config.toml
model = "image classifier"
dataset = "photos of plants, animals and fungi (iNaturalist)"
train_examples = 38949
image_size = 64
crop_scale_min = 1
horizontal_flip = true
cutout = 0.25
targets = ["class", "family"]
num_classes = [15, 181]
arch = "vit"
norm = "layernorm"
norm_position = "pre"
hidden_act = "gelu_tanh"
head_dim = 64
fused_qkv = true
bias = "none"
qk_norm = false
layer_scale_init = 1.0
parallel_block = false
inner_norm = false
moe = "expert_choice"
num_experts = 32
moe_every = 1
expert_mlp_ratio = 0.25
experts_per_token = 2
shared_expert = true
patch_size = [4, 4]
conv_stem = false
layers = 8
width = 160
positions = "learned"
pooling = "mean"
label_smoothing = 0.1
loss = "cross_entropy"
residual_init = "none"
optimizer = "muon"
muon_scale = "match_rms_adamw"
learning_rate = 0.0064
momentum = 0.95
nesterov = true
orthogonalizer = "newton_schulz_5"
adamw_lr_other_params = 0.003
max_grad_norm = 3.0
cautious_weight_decay = true
ema_decay = 0.999
max_steps = 25800
batch_size = 128
epochs = 84.8
lr_schedule = "linear"
final_lr_fraction = 0
warmup_steps = 770
weight_decay = 0.01
adamw_weight_decay_other_params = 0.05
Rows from expert 1 of block 5, named by matrix and row number. Rows with one number belong to one neuron. Each number is 200 + 30 x the weight over its row's rms, rounded and kept within 0 to 999. All counts start at 0. After the name is the row's rms in percent of the matrix's.
# up: expert up (model.blocks.5.mlp.up, 32x32x160), inputs 0-159
# down: expert down (model.blocks.5.mlp.down, 32x160x32, transposed), outputs 0-159
up.24,101,200,205,203,204,255,176,190,213,208,177,178,175,217,275,144,264,192,205,226,229,160,166,132,186,200,201,232,183,257,162,164,203,185,164,231,230,186,249,227,237,232,186,226,177,198,173,178,219,156,218,255,235,239,200,155,246,234,188,206,212,183,158,174,181,221,198,195,185,216,123,224,186,220,194,189,235,187,151,198,171,248,144,209,209,166,201,231,188,171,178,197,168,201,213,173,249,148,226,219,185,157,218,196,191,254,165,220,229,240,205,196,221,198,212,185,175,229,167,185,255,202,264,191,199,190,208,179,211,195,208,207,195,255,214,215,197,229,190,136,234,183,161,151,188,231,230,182,181,151,229,230,216,178,230,188,159,247,159,212,188
down.24,105,232,226,184,168,186,226,224,161,189,233,190,233,134,197,199,205,237,230,199,215,176,163,188,261,187,227,153,208,191,238,250,164,198,220,195,174,199,184,221,199,227,232,168,214,208,202,126,180,190,187,247,168,239,223,158,239,206,207,183,213,186,245,177,184,191,154,240,226,150,212,207,197,241,194,195,190,147,176,238,192,225,173,191,218,222,213,232,179,218,200,223,231,233,222,188,218,203,226,226,167,231,167,135,240,220,177,206,182,180,173,257,230,200,195,166,204,254,206,200,214,193,226,233,237,287,197,218,158,179,230,202,187,241,194,175,170,189,258,132,166,243,168,182,210,205,220,201,155,207,147,203,195,151,156,221,164,152,169,167,150
up.25,102,188,190,230,169,158,212,137,207,172,195,154,240,206,224,120,117,229,212,200,234,185,207,230,217,170,245,249,185,169,212,220,238,199,220,181,260,196,227,233,200,159,204,210,148,194,253,237,209,201,191,203,225,239,159,186,187,193,201,203,182,218,245,186,258,192,220,167,194,155,292,209,184,248,211,198,212,162,230,187,133,214,208,193,169,185,181,160,145,249,185,181,197,191,173,189,195,245,205,247,162,188,194,196,205,208,269,202,239,190,190,195,212,175,198,204,214,203,166,188,177,224,164,186,203,243,200,245,250,180,241,181,178,183,217,211,235,191,237,243,193,208,174,221,207,262,186,201,191,169,187,177,155,218,195,157,225,211,150,167,190
down.25,096,144,238,193,213,189,167,189,207,206,209,227,185,211,209,192,216,200,223,195,273,187,209,229,171,238,196,185,189,191,211,235,238,182,178,168,193,185,168,248,213,216,245,208,198,145,256,183,199,137,176,172,246,221,212,210,182,198,212,203,246,195,200,207,152,211,183,170,192,225,223,207,227,149,166,216,171,197,156,140,241,169,219,175,208,168,201,150,243,205,184,180,212,216,242,176,218,219,223,138,205,197,146,275,179,204,225,202,200,203,196,197,229,233,160,197,217,257,209,223,202,123,171,189,186,148,217,221,204,176,161,183,164,244,200,247,257,158,118,247,217,223,243,234,207,180,194,199,148,191,202,237,173,242,257,188,207,183,214,192,217
up.26,089,223,188,203,231,169,186,211,227,159,151,212,207,198,236,266,167,137,279,196,185,180,168,190,172,187,219,185,269,202,206,151,167,162,210,195,199,209,203,196,176,300,185,198,188,192,222,213,220,180,204,215,180,198,212,162,223,173,194,249,162,198,189,213,221,184,205,153,230,163,177,203,242,201,187,153,157,150,222,232,242,273,180,205,236,204,151,193,205,235,222,170,210,227,222,169,211,189,181,185,242,166,218,240,175,153,222,257,184,276,178,156,162,185,203,206,209,232,189,218,183,269,208,231,173,211,196,197,177,210,211,198,194,192,227,169,237,191,227,156,188,204,177,143,194,247,189,234,179,142,224,221,188,197,197,205,237,222,163,175,198
down.26,097,187,161,205,208,153,226,211,199,205,219,205,206,140,264,196,177,227,158,208,228,222,207,154,174,186,228,224,205,214,144,197,272,177,182,190,232,172,149,170,204,188,129,184,215,187,199,144,219,172,154,216,176,261,210,208,218,169,178,265,173,196,215,207,239,222,230,204,178,236,156,173,217,223,174,233,200,198,207,222,205,197,176,223,193,192,201,185,233,218,139,205,225,227,213,212,175,189,179,206,183,228,183,160,186,232,148,174,173,198,235,232,204,194,252,236,181,209,217,192,181,187,188,187,184,201,194,263,205,216,199,187,220,183,216,136,238,215,210,122,197,133,246,204,233,225,241,217,286,225,212,198,236,203,129,204,243,159,172,182,216
up.27,106,241,177,193,221,179,146,173,178,139,193,237,228,220,231,222,188,228,159,202,190,156,174,233,147,143,183,203,161,181,176,173,221,194,189,216,191,209,228,191,199,218,202,220,222,182,167,203,203,188,223,193,229,208,226,221,156,188,193,163,150,215,190,160,196,233,139,181,191,178,211,170,204,181,212,202,208,179,169,168,233,210,197,242,181,178,326,155,212,176,215,160,272,180,224,215,270,202,194,240,207,214,236,243,176,242,178,153,206,191,234,174,165,226,208,199,188,228,185,202,177,201,185,134,206,220,205,246,223,205,145,210,177,189,229,227,213,235,199,151,164,193,273,181,230,229,178,214,207,167,241,215,219,195,256,191,195,184,244,235,219
down.27,107,233,197,119,163,182,220,191,206,207,181,187,171,168,195,172,204,209,187,231,185,209,185,147,208,242,226,200,162,218,166,184,260,154,193,213,187,208,172,138,135,214,217,223,226,232,180,210,237,226,227,161,174,199,240,243,208,215,203,213,169,278,165,178,223,195,183,175,204,213,194,240,212,242,215,150,201,209,223,175,244,255,177,154,186,203,184,195,131,227,183,186,196,241,225,203,184,133,176,149,196,218,144,216,197,265,136,177,219,117,184,174,248,215,187,223,209,197,211,220,217,221,243,208,199,208,206,207,222,181,197,193,229,223,203,202,163,213,183,240,214,216,198,192,211,223,144,207,199,218,177,143,242,229,203,260,195,190,240,188,239