Weights of a small image classifier.
Training: muon at rate 0.0064, 25800 steps, batches of 128, held-out accuracy 52%.
Data: trained on photos of plants, animals and fungi (iNaturalist), 38949 training examples.
Rows from expert 30 of block 5, named by matrix and row number. Rows with one number belong to one neuron. Each number is 128 + 32 x the weight over its row's rms, rounded and kept within 0 to 255. All counts start at 0. Numbers have three digits each. After the name is the row's rms in percent of the matrix's.
# up: expert up (model.blocks.5.mlp.up, 32x32x160), inputs 0-159
# down: expert down (model.blocks.5.mlp.down, 32x160x32, transposed), outputs 0-159
up.2 098:145100159147106044136115134149108104066120115152130091101156130177118095118144118168106093155105135218128131094162143123148183144122113198144167128165144190117167140140092130126166105112099110127119110145178112169131129115106110116104046170098122099130105117171120110152133120118143094132107098091156078183070116133148109114123092093143153108153114164148111094125114110129115111073197147160158142200094141173162106112125124045086112192156164119083136244096131140164152115106072113
down.2 093:123118062152124086163191121114152123198176137120151146144066111115161189126121094087116165181145131069125103179108123150078143091151109150109111116138121146132161147130119123121163173141121123077072175165116111071134146133105097131175107119171122125188111138072120171084145126157095143070150149164138068149151146190154126129150140170141162157081135088130177163131137151131160126105143105092095130075072151087109164109112095083035171145117112140054082158179130096138084155117097113
up.3 097:111138152151126152165122089090181137135145156095140092135111140080107142161072121091132085191112123138087178135137182179092116138134097174117171150147102202139211131118139137146167132119099121116086090155150120120107086191120134187128102150123089166103081150102163164082092120113141142139114129109182047131116137083104078145130097120114124141181084169125123126173226131130080101120124188133098142126085138075158135164078089067138097106116166102115150169163085155125130100085178124
down.3 095:140125157089125128119111159104142087128166145129153180123116073121088097119103117121188192062102158161086159082153114131153145097106095102120128111129127120097073136123131162138129180213138187133141120106138141081087099157102155111156106108120149219147096108155121144149164139104145104158192163139111150129124137105196120088053102091153126117083154100091145107168078208099140129091103117150107137126151092182141145174163129091162149141074086102134210173127111122104087124070086163
up.4 099:183123140128090160069126159109183135093144157141140139085169138192171101109137084090146150133152157098121076099111105117167134149123178147129195102160172127092158088139135091120125080149148130121043157108122115053101121109126176134068146120096175170150122078139125153136184163131107083096131060148096221152133156172127163131124185096106122109130122079146036134178131102127149119175151137114129054123086132093101142113111089135130127176112120144152169089140101149140142153084099136
down.4 094:159135107176134141061129176099148115057130144123125136128135159165091075062148153209198106118131089141084146091091148122105127130138167163117150122134107147099137105135138181191190122155116157198143124112149161183164110126211118159114120138156131112120112141074128120111115202156117106166069109116137144064149110153104152104076148132101110118137175144066115084124111103137092123119115124118153121118162124151145129109103137160095111171129087098063213118063146142054136138093100085
up.5 099:139099116106176141100058098074107153132126090129086096150114117097179142084149135104126153147130139080157111160078135153064128138132087169164192119137137131103103160161119133133165106139136129103133125113056172133126127136082144178155109131144127116129086165147204082131120112138159137187144114161182118130129122114119047170163176201108113104146118121193147183118156133182063115059100132137155146086183147088100126090090174074089162173086116139089120142115151178125126133138099061
down.5 100:215140125119116174124145154046139153127109147061156116123119138144126095093117154125181131176130166069102160139139142122180095139097087160113168121119103138151138090131084146159109069051131151130163133152090127132120109106131089143136129079108197203045108139146101109146129121097114099157172096143116133063124197147042158204110121116114127100126162149112175145120098110126095140137075144079139145155098123164189095134149111124151165081131122141104152130109131172180138153093189144
up.6 098:156108163156154163114081065133111137122179123085151154083129138166151111095080150101118159142073092109106091142111103125158166145050108102142115059127146217114171206097142128052080120082123147117114146148107152156158165109090150109139095145122139153103101170140143146120142122138199143129130179155115172093151145128124122099183135141112185087130118162154106083112118110085115048130119132115106115140189139121136083075131150122126128056173143138194129181146139105133091129193176089
down.6 098:117126127111128114170150153171065135144126159173124127133175105110111067117116125111112119066146169139102138162159099160109144151221162168123162197119149070129109055144129083139106141175178150122152132106112098144191108094107084124090172092093152084124214037124116115101124104118150138134089084099080162168116119137153154147102113118151126182083140132138178167114106069150115107176095119175088154114113162138061155157127147124051185144130129117158142082138138144129118093136139096
up.7 100:021130114085140109088051175054114100168137120129130081140136139153091124150131177119133142135138188077130091129091110120122157130127115112146122068130144109142157074144140127105131134098077161116176124103134121095122158098110175105134123132151043108131170155195144082147223135120065131103133169139063116124119158166206168164134147083130084146130089117137094159113142144085109167145148143152188125153182146086121136142115073172115156131169139137136145109156102181117122153133177098
down.7 102:104139180110088127131162114175102107060097100136062113124154106137139189177096127088135196116120127121120156117201126161099156125101080045185164119076150100128138118140218175086103154127160108082124102134144090133067117117138095143130079109161124168126131115118150133105110097109190129153138112133113145117119132101114061130097152164094167151108129123065158195149121176145186141152084142132136102178131190189120123132087129095175118081139084133202107131124121151152105153105147166
up.8 109:108131153138101039113134132150149094093140087156104072156153087102184088127118111152081143118134083126131111131125103151122154114123141119100109131160139225109145114121127113143090141074124102114106153138135109111185179105125099144187123170140132105135121110125176131158133159153088202126150130144070074057078183161172126094116162141104166111088146252123152140108096125163139121170089054131100133134149116122096143112170149160126098182127149166180095123111145183110086156173088118
down.8 100:101114196114183118112122136145123176141122121110124175097147178174102172129092132135109121144121066146085104126206139116096084155097103128102139131111100136148152116156070152091180068072124184123187144146105148083142122143124140094133163094087162169064114103177134166187131157105145101099069146129121112145130128116085150164103085095123106143167117197112095118123126059164103151121106068061104121152139159108170101156151131105179208116102175101124152111210117138078133144119145149
up.9 098:108107133147160102137095129104160119116165143104158123119160146151156155127106084138127084119061125128148147102164099107107080130123157120107103140131113149140148114100139153145061118104164151139105125099152080141122216151138129106146144162156131145142150114119113131104174088064110181089103170115130103044153134126119181155146016106055138103084164065162171136097148172091136069145161153079086114174123098119167108113091104172097173140150166168179143155153119059160142197163168141
down.9 096:136139153106136152211147117122120101120171112117131125127157115089098139118061180207084133118170100105090156161112120087146125142148112129167145156119124197194124143089133188166103141103124088153063106138094194140225091128136135093150117118122086105165106180138144135144184153144118170133090137160117075157132165132111129147033092063114153126149088151136162111177064096155084096145090142083097136107119104119085101138127156130101106132119164144135117148125107115079129047171135117
up.10 102:123121113111145167121101117134151130117154131141083107093109160054130077109155130084192170127083135151091040156109137148125110157132129107091149113114069147158145107124158117200132095133108139109056128045174063079144147150113115104151111192136094095165134118139128070113081095176140158078072089161097123106117146147113136142115091158069205128131124127162147187136130149126154121141130139161131150127112150124100116092136132157135186193090103124160139152124150113136163151234177165
down.10 116:096122119150165137114094135126180147091097087067144092162096131071099138187143112097182131182171147122146081124155152176162134110108123191172158140220101143099093076106140101118115103138120098049138147188211147104061154156127192132100113187118168113183118096098165103120160088119176098148180136094134084193121123135146132070142122080121109153147112090114148150123126200165125105093160122123100079096131133141139115071108078114139092130127133126141128153156152100111142119116110147
up.11 096:133089137172107152126121163155092123087198116134167125137120129140151149160106108130136076131126119116117088158144125111193148062144087137117081162072128124126142154111208106174094110081191125098114175171142084191152189146108113098149080116135171156095120120124093194091150129134129162083174106087132118143119206119145123110118113101134123159180116083080128122186085113093051100207162156115146138143104145078121102126096141114131033094110157138112153152108125093120177139163144107
down.11 094:166160085147116092166155109132137131195118101133112095113110126114108081149152131122150098166220123100113194105181149086093161103121111163105057105123093102141120079085105096127095149106121160130104139077074097159122132094108160162115186152146062071113142156134114117133165142123125098139139091128087128059126108128102092164148220109225137125110149082123162126143097086123214128121117118138164122176151132165113117149114115121119170154108080114145177134199204143144145124114119139
up.12 111:166117049106166109115125071153138146127086195155149105138091120091114104125127145098126176141118094143118111135174118155102094073119172184089108129156137085165125109159093143127144077156145144098156100085211122112130152118126141129131129177139112179117137163114118106153106154123146130064092051108094237123127122094174133146107176116149100167088129145114128150117071196142122187196074100139180135106149095132072116126122170113160204134137075151131114114080136150116145100094163127
down.12 118:109119112046105085158147155104102085109166152121153106137119149150153101106137156158137146075115095085167144086089126074110122129175151144112101143099115089111135170147131194129096133172128095072078184138116182043085176188115128128064067088167102089164115106131115124107204137133123148110136149168092125158125138127155140108145157103152081170108073113181109147128204104118126090160155190123162160097163084092152185117087092152181167144096113144132127083152141161147149119145110129
up.13 113:154119088129113167096108113111134097127140134125138106162175119228093104140139111176130096136152081174138163129185138151130129134093138116123118075148210207099117080117107146123166140076137108117087106096137129094135109097190140075084140059135164121111121143149102158208166172101119108077152105114150045141121170152158176160144138099154152136148121126123089126201073138098184095102110171145080170149148108101127128097147132157150136096159106132089094112132061083131138156082085156
down.13 105:097138145138177166104084162175182095187125041119126110060127108097156152135137161108108090104152128079071115127131127103109123141170101100180057103119103073110069164141141173131139082188150131139123147119192088104097127078161158067127131134105170107090154158119174146142165119128142151183147168170116150068079119122156156056113118157093107144162137189137108117121103118093121169161118133107125134084143139124133190150102135181135075139171153137151184154078093115152094171121145139
up.14 101:164038079197145184145126092098157086130115128155061126155159092103117175102201143116119151147132143134169103147194114103094183100070101131119093122132159162118120149142117100142113179072143139103117072114145087119116104172125107119116160140159110128139138150123125103144105058144163092127189113161033140106154155147115172159121157182107142145114080152094105162135067221120140098113131079106146105124114207113130125130140141094117108087150104162096105117074154140105163164118127144
down.14 091:080162074187085143151125120183158191102130116123134090150103140123202138106144195129128140138130154186091087098118152112153106084132136123110066131110156134172202050122125087159153180134115090126089119160126148092092112107151045148158036176098137124096153113107124104100127088151157122131146129103072176129104120153092079112174108108166091124086188114085183154155148128108123130131087137095181156102115109127092120139163131143174097130121090170142135157137138123123118216121129145
up.15 092:120130138115134089135174169130121156120129129149180097060084145136173133104090096118116118135184117146092139149082132108116151109106121138148103095147162106125156109095103151053087155165062095109176183152179156143152116108120048106104180096134119127119096183150147170101128101149133085141145152115100137161128131138134103062198177162128153124093147104145069134143102136121194128091191141129077118193110212153072151140140124168137138145110086086148099074156112189095065103114170121
down.15 089:023105124160150190089134167144143194125131151106153172108064154089094128121106187133091117120085127168151092111123153163114081099171093118139112121124073137092129095133076122109175182136158127114129166145155089115103105148120161108101081190107134125085131134109234168105149128147151146132175154152149086164111102136103114092165124161112079122155141172135157106137107122100120108155051101104137186178138141084169124099138154163087155120125159092106170139105120101067166078140083155
up.16 101:144137092117095150118182170103186145126136151102156151158169097100098094103132187158124076163155105169127147122149108097062135104116181154112082153148129119088091173072105075163119103130179112109140141099150145092149116055119120145116096162125121128157128147130144255158103159119153186122079061120116147119188156097131212144126092086155084138170190106096122115145089167138107074174121100112172129132112151117093141141102146127149128133131143153147108097141103068079127144080108139
down.16 106:126121120090152149108107125097156146095147179085029122106106140118089115147150049130125119175098065157166170145183114171149148119054129140116192091176176148167130153141143176134105081215049121124175051167136163173108111131055086101126162090134127137129163148132117126122156125194131126114160127121175117120105117106086118155139144161142146145120060125147058167135089086086159151153149082129099099111126154122121085174125125114157121098150120103162132133141133155134095164127122101
up.17 102:090117146171134137159145109147111141132135060162168132044100128165149075179093106106123157096111104105146079154047124132168105116183078140156130119135129182077175123111132121147155153143117106117101160159155111114120102178126095083062104132071157149118121134129136147119173122114177120136154163151146114128112124112160129147106118082097168091135116093181153142077215103104091141140215173147080168177148107092133161086119081171061125121166138118166112077144120205157091121132116113
down.17 105:150095102168164089132113133081130168075126140123127157161068137116071192138163135146107143122168148109124103173138103141138144104068125155122166128101176140145126146153164130092134150085114089114174102135170179101079168083135145086199134135188069107112115153145107152133100135136127176130208127096147138117128018087107144084152140067129160114096098103115177170116128078105174170136100111171103101137104171124180070117156079102139128091150123102157100160146082110116160173182093107
up.18 105:110113151074187147117182109088134107076182138100140153135139124183122085147126079123157137126074115168143083148146115117144134139131159158127134103136130205116106121140126125100157138193115128127090140126157125082187165148118135087123128223137109207099109144106082167051093089160182117119076135097147084117109142174123112145138139165118132106172109135129147069138098139034074124087164056067114088111116121141164156124127144145150192088089092102143116135156124116189170133153132131
down.18 112:106112136113144135129143123060152200119127129122174127065079159108114169119088130145208131164156114163172129158076122180096116111143126065133126071098104149132150127054106051116131190088111071077205124146113193105120105068179170135165147109134075120077157158121103116132144078110150170128212140133115155080153113114118180153173135171113128128076116106159142128081137103102169123156174103121084129153154126105153169110136107125158135122117142161081119116103157100162129162121147111
up.19 106:099128133154116050137137115110120103126130116109127155091094100069118126173096117095154082114114132148138131157177099107151128117128120143076118123122150213174186180118168119118119139174045129127125107143219101081113143083155187115177198149158132144106125117174089086122125149099141070156142166144165128116096058117147089131103110122090128121084112179122151165177124083109117159141153083188078185166122129128121147107174155064115138161135176067151132118178107152111087113169116107
down.19 110:156138155139083178086109146147120125072121133051112123187125076114081140143094099140148131095118087103187161151112183136119168163099121073100084124086116153078139154142125183079164110151121140150137101116072101099173140141143144179075077123150142117146132143154126179164105135117094073090178105176134135088077202148160088142133211182126104148109095167121141101103156186139071138153145138113080159121087183142100079116091171149119119143143145120143074159091134120096140087117166148
up.20 100:154108129130136111137114090137050164139064176114124129099189149143118137146124170101103178169130096204156149164113098133130114096041116141122102103110160185142115163093137105165145156126163092131121106153108178163081105121120102106103141132120141103117139154128122120160143145168189132064148123185152189169104106107142180064115141126167097161100158102157118207141115056106173069138165119159104181095099175102072118123117193099126079148129077109113077101117122146117155091154089122
down.20 097:119118137108195126127121105136129090143181089138148126175153136062143130122103110126114104106051131167119127155128101123132126092123100137148193130171142148164140135123157080113105065109111122085163041122168071124122079148060134177194175206125098143124125184082128080093133129209100151111113112089110124081201133118192199171148103100146176136114106093117119155163172083147184119151077145102095136185121148100143145106142115117116144164116113145113124133086116084168136129141110124
up.21 099:174152130091140077117129133136146151114059174074145154118130135173151127187126117081111129133128125112094121088100139130127141165166132136135131196142090111162136143081113136110074116146164048108189125173092120156121155148104097144133151144104198218119117113103106129101094163148200108157157139099131170145167104123042093168105130143142082090157192065172140080194139118144111127162148086114122108130187118150086077123096149132111124138090139140078136136132154061076107116084154092
down.21 101:098111146116100154163134131132068161102114128147077184106152158144134198114041147101110181143099155104122121155103143097056127107114149084164140127184137136092117078085148181107179078109125114125091182067107150122105155109154107101087093165053113135145129189147126185175125146153128101123097090104137123175119098128132063157115130079158120140127112136104139245122112167107124098152134169138115209116095141118124129118146111188109111112141130164136077142121122126164128190175140156
up.22 105:095110124130141124157106073151132132092202181093081127118103071098125172136117148135142169121097092109125088149144123165060139160141141189085106103140119192105105180140178112078130070177148159139100136132155115069104080096094140155121174162129075136144134125109160167140115121157167082145158108173174172148143099114147120137136084210120186123099116156118187135109108132161077162163109084104143090135097196146072182135081170157112105146081112098120116156133119043107145116140137112
down.22 105:163142138088142134142140142121168094057108080099152138167175153081075095139168132150151061167103168112161090141054122090151108152131093079158079123100121112180114136100198103087096149090146179155213105139152095144106137067147136147151083130110141144121187092115138104157119143074140122168092107115079183156127164141067145129165075126123164077131143165166177132126131113105120191127113163116123107144159147170114111098179104086173175136186108125101138092101115130147095172108134091
up.23 093:135138137137167158145162144167036128151118133095139204122091109181118116154080130103111141047118074147120133175165110097125149099155147177181105107121205116064139140157225160122129151134121140109169111121152143123126096142168170135072117165108197147081099129107173116093118103133138116127116141172132115141123096154093080122137142125142146104119102087130180054141119134108151107128157147180100127115075075132103183129128116147163148070163045109135080088152136119153141167107068154
down.23 088:108123099168131129135171079151145069080178078158169085114120159123142151119173146175082171129175100118160166062118135116200141146141152148131105149174076071176115169137126125099092163167081126190110092085148076099169199132110132126175113126107100071133113169107150159104116150129114141101091107147099077114106079109139115137122118143163078097142111080063091096145131206084108166087194150183128174142143097076138138144134140152129112120121132138175143084119187143133104128127112093
up.24 096:071120100166172168081111127084051170109168140132096066153142119119122127130117160109151110116160148150117117123178107132137145148147102151111101183120126185094161170166121128154198168062101158128096132131200090150145134115112187132152117152093085125114076172120151154066124118121080132103126087183138064082077156197123049169118084130115137095137090151089108132145196181135123128097163154118116149120114065103127092152133071161171173083135169114146144165154118117122157116126137121
down.24 096:164105169121158107094094119063109069195123173123087145103114129093109172139084091200064105094092140149145087180200184148131093183143143141126166120143130074090126090086083133148130148088145103099152113131115149139132147183156138136117169099125199195086098132101136157127109132124111094163170124118151125173106103100111120162130149143104114115115143134098055102153090132164054157142158079206188147114117147097096153133107189181103116160080128120081141128119148122121100100142155134
up.25 098:120149105166119094144084125156141125105163050170147117127097174082107173108123121149135111128148172151113088145166160130101098152102148195127103161136109079109155121168181162077100139140079083095135140155115166157099121119146070136111125155138140154099103094097090148146113139156098153135140118120092093173094154065156093228168164137100111127090134206131113051081160106192080146131077079154145115191132094138091125101139132171170139104159122143102151157129142043112149183139109124
down.25 094:164151200171139154117084097159142114144087131170154149101114132146170194130082142040120057138125091115144119131141116068143136115152124131128132141141097110125161145184081095139116104098140110152120118153161154141140083144107095094178163137061144121157160124142129163124068161104082166134114148177151140118090126183072097156073170168106126178113155121124083119146159140102097147203164149149102076096109161041140118083135056104148123118095182114064109162157151126097090161135150102
up.26 100:103148128127136088143143129109127130123150124177164173112119131130142126146153170141143116064089109117170111123117116109110151131178179082110089106090104121128176212144115094045104115099126117127206128097123173152152161084126101095185175118189119097109127082116065153158075131100188075131129107132165084105152139143040131188161117156110127082127150138142119105130099130085147091110091158164128103113168099179135148120135104102075124098208145119135148040180142193140113141117160115
down.26 094:119107096112083073156101086118128167080125111087140126114151121119133059164185087110119172123146149118111131112135102183128124150074111132128067151126138155165096121131118091208091158090164143112117156106142096111081121082133173168122095137140159167150175171112126069134127154121138130118083103073159142194066115105189113088119133131172177149162144120174136110165172165165126226158173125138148087142129158175113117116113098142176123118117102123204170095033103138152119096138104134
up.27 095:135109097099110124116132068110157135152079111127130132122095131095132052084137077088162109126088122096110127164138140163159127149167134165114176108151125138158133136114067094103164127156156130144072079053117110159098121207153142087100155128123160099093146179150089146069162088154118128131151160119212120101171152116106107136156132159103179180150163144152080106100080094109140117159129131167140138114102114115137142112090148074143255156113096124132152174176102177140150178107146129
down.27 098:102114106128101094122127120147156159222109154126088141160193149148155131136174114163012127126159143131104121055170118129133050117105119098084126125111138143141197130157178118120127098122102114133098173154145071116145178130118078146066133126130084143143185118091154081102144101118120157167077142127139106103164129104160175158128057145164191073153137161113158061134085174145138111155095130124162132130130057136087111177129170130115133139200136120123077122160166106140125135127104144
up.28 097:123120172099120056118059196105190157177166067149136117132132095105150154112103137193066110061128123141146174122157144111163135100140145097153107103150116124145152064127076144149185147134165126177132130155054164104186108132161158140102165106119141117143074105179167098151204171128110107150104110116124125159098167101160113133144144100128106153096091177172154109098132092077101176084070141157082183101139122124134108072122120178146066149135135126167112107156132123124096132127065136
down.28 108:081137162093123148114157154096129161128131138185110138178097154101103099111141150064159098130147105212163071105138137098152090186072168109116103051132128121110118118077093114122154148147094113116146102134129121131113119115163137141085138138165105118073171142105096099146079109096131143132090146132150129161125128095174161138174148127147116098133106049133118107138191071134119207088180130116107086134160115155135151186134050155142129206131128144078152063131105148145201183196118115
up.29 100:198124177105127139145130103165123158081160112102144150098125143127142101126156166170135183160138145114112155115041101117127098073131130151087102177131114160139111119122097123203133117146177117100086138117169069091114164107110048073141160147132107143113141063132091183126097164117169102194090118140140147102089130144181119055150118111167141122148174119095133159141139085120188145105108158201069081165113118143164111082168095096095094208130136124086116173132144111123133085154124092
down.29 103:154112141096083148147150168132104082121128114148169119125083129132122131036092112113123093100112103134114094156160130116116162116094107125132177158057090099162131125159141171093094156101082080108184162111069136139063173154144178141152099157112200130162127163124111095117164100146140125088137159153067111183189112168184133144109099162112098156173103127112071088130104106135140093143150130168195109115135050162183135175120156094184102101129089116150124096124120176160190105161164122
up.30 096:108114142137136112106097125084131109103130135143173175138133092189068089144135067038144131089123110138108110155077145103087156133110073095172134062121162160132117144115130115105125146145095111122136121169111107188167171149115176117118186122111110116155175138165100142118132177166150068166120187082069071093165086124081170147173104076132105135082109125188148117137128090093128122160193068184089175157134123112109152101158157180182128138161105150188130090140133175134130154157111110
down.30 097:108109132045152106121133112131124078051095066137121112140156074167174150156135182091129101110098115134105166123141089105104125143152122086069174154166133098119143146119176092173149077172118132225135183143137171114161124110134135149079109184107090109130075110121139180088152074210145154143106121150101139152119116137160170146118150098138153160084094183152099157170076122166127118136147132109153184106133119138121167147156111095105144119107093129142083132112134186040129085105121076
up.31 098:107170161096126154152107111121066112145144159106142187171156163201144109144110114085076137114111111098125074150107115107123133092105101115124111166121129083095138105102064132141099120140155133152152123155126143148105185127148114202128096078078183118104150137148168138131054145148134139074109204153214118120127126122161093184126097187100105108222093070164167110123096147077117099106059186093115103112131133101103151155121189105135165151134144153118130184111116156109150170096098144
down.31 089:141137168091115090122090084089156148146142129158187184182136178134155117092090183140104145110107137180145177120070091145101184101157121093208127057114143083133128099064150127159156140157087089117082146139143171127117176100145137117111181060159119108133076146173120126097085161167143097141090131168171117132123176157138125143151112116147117127164137109182058155120156113136135112142111125089166059149124097095152096065173144165173158156090088166100076064129128151146117150119121120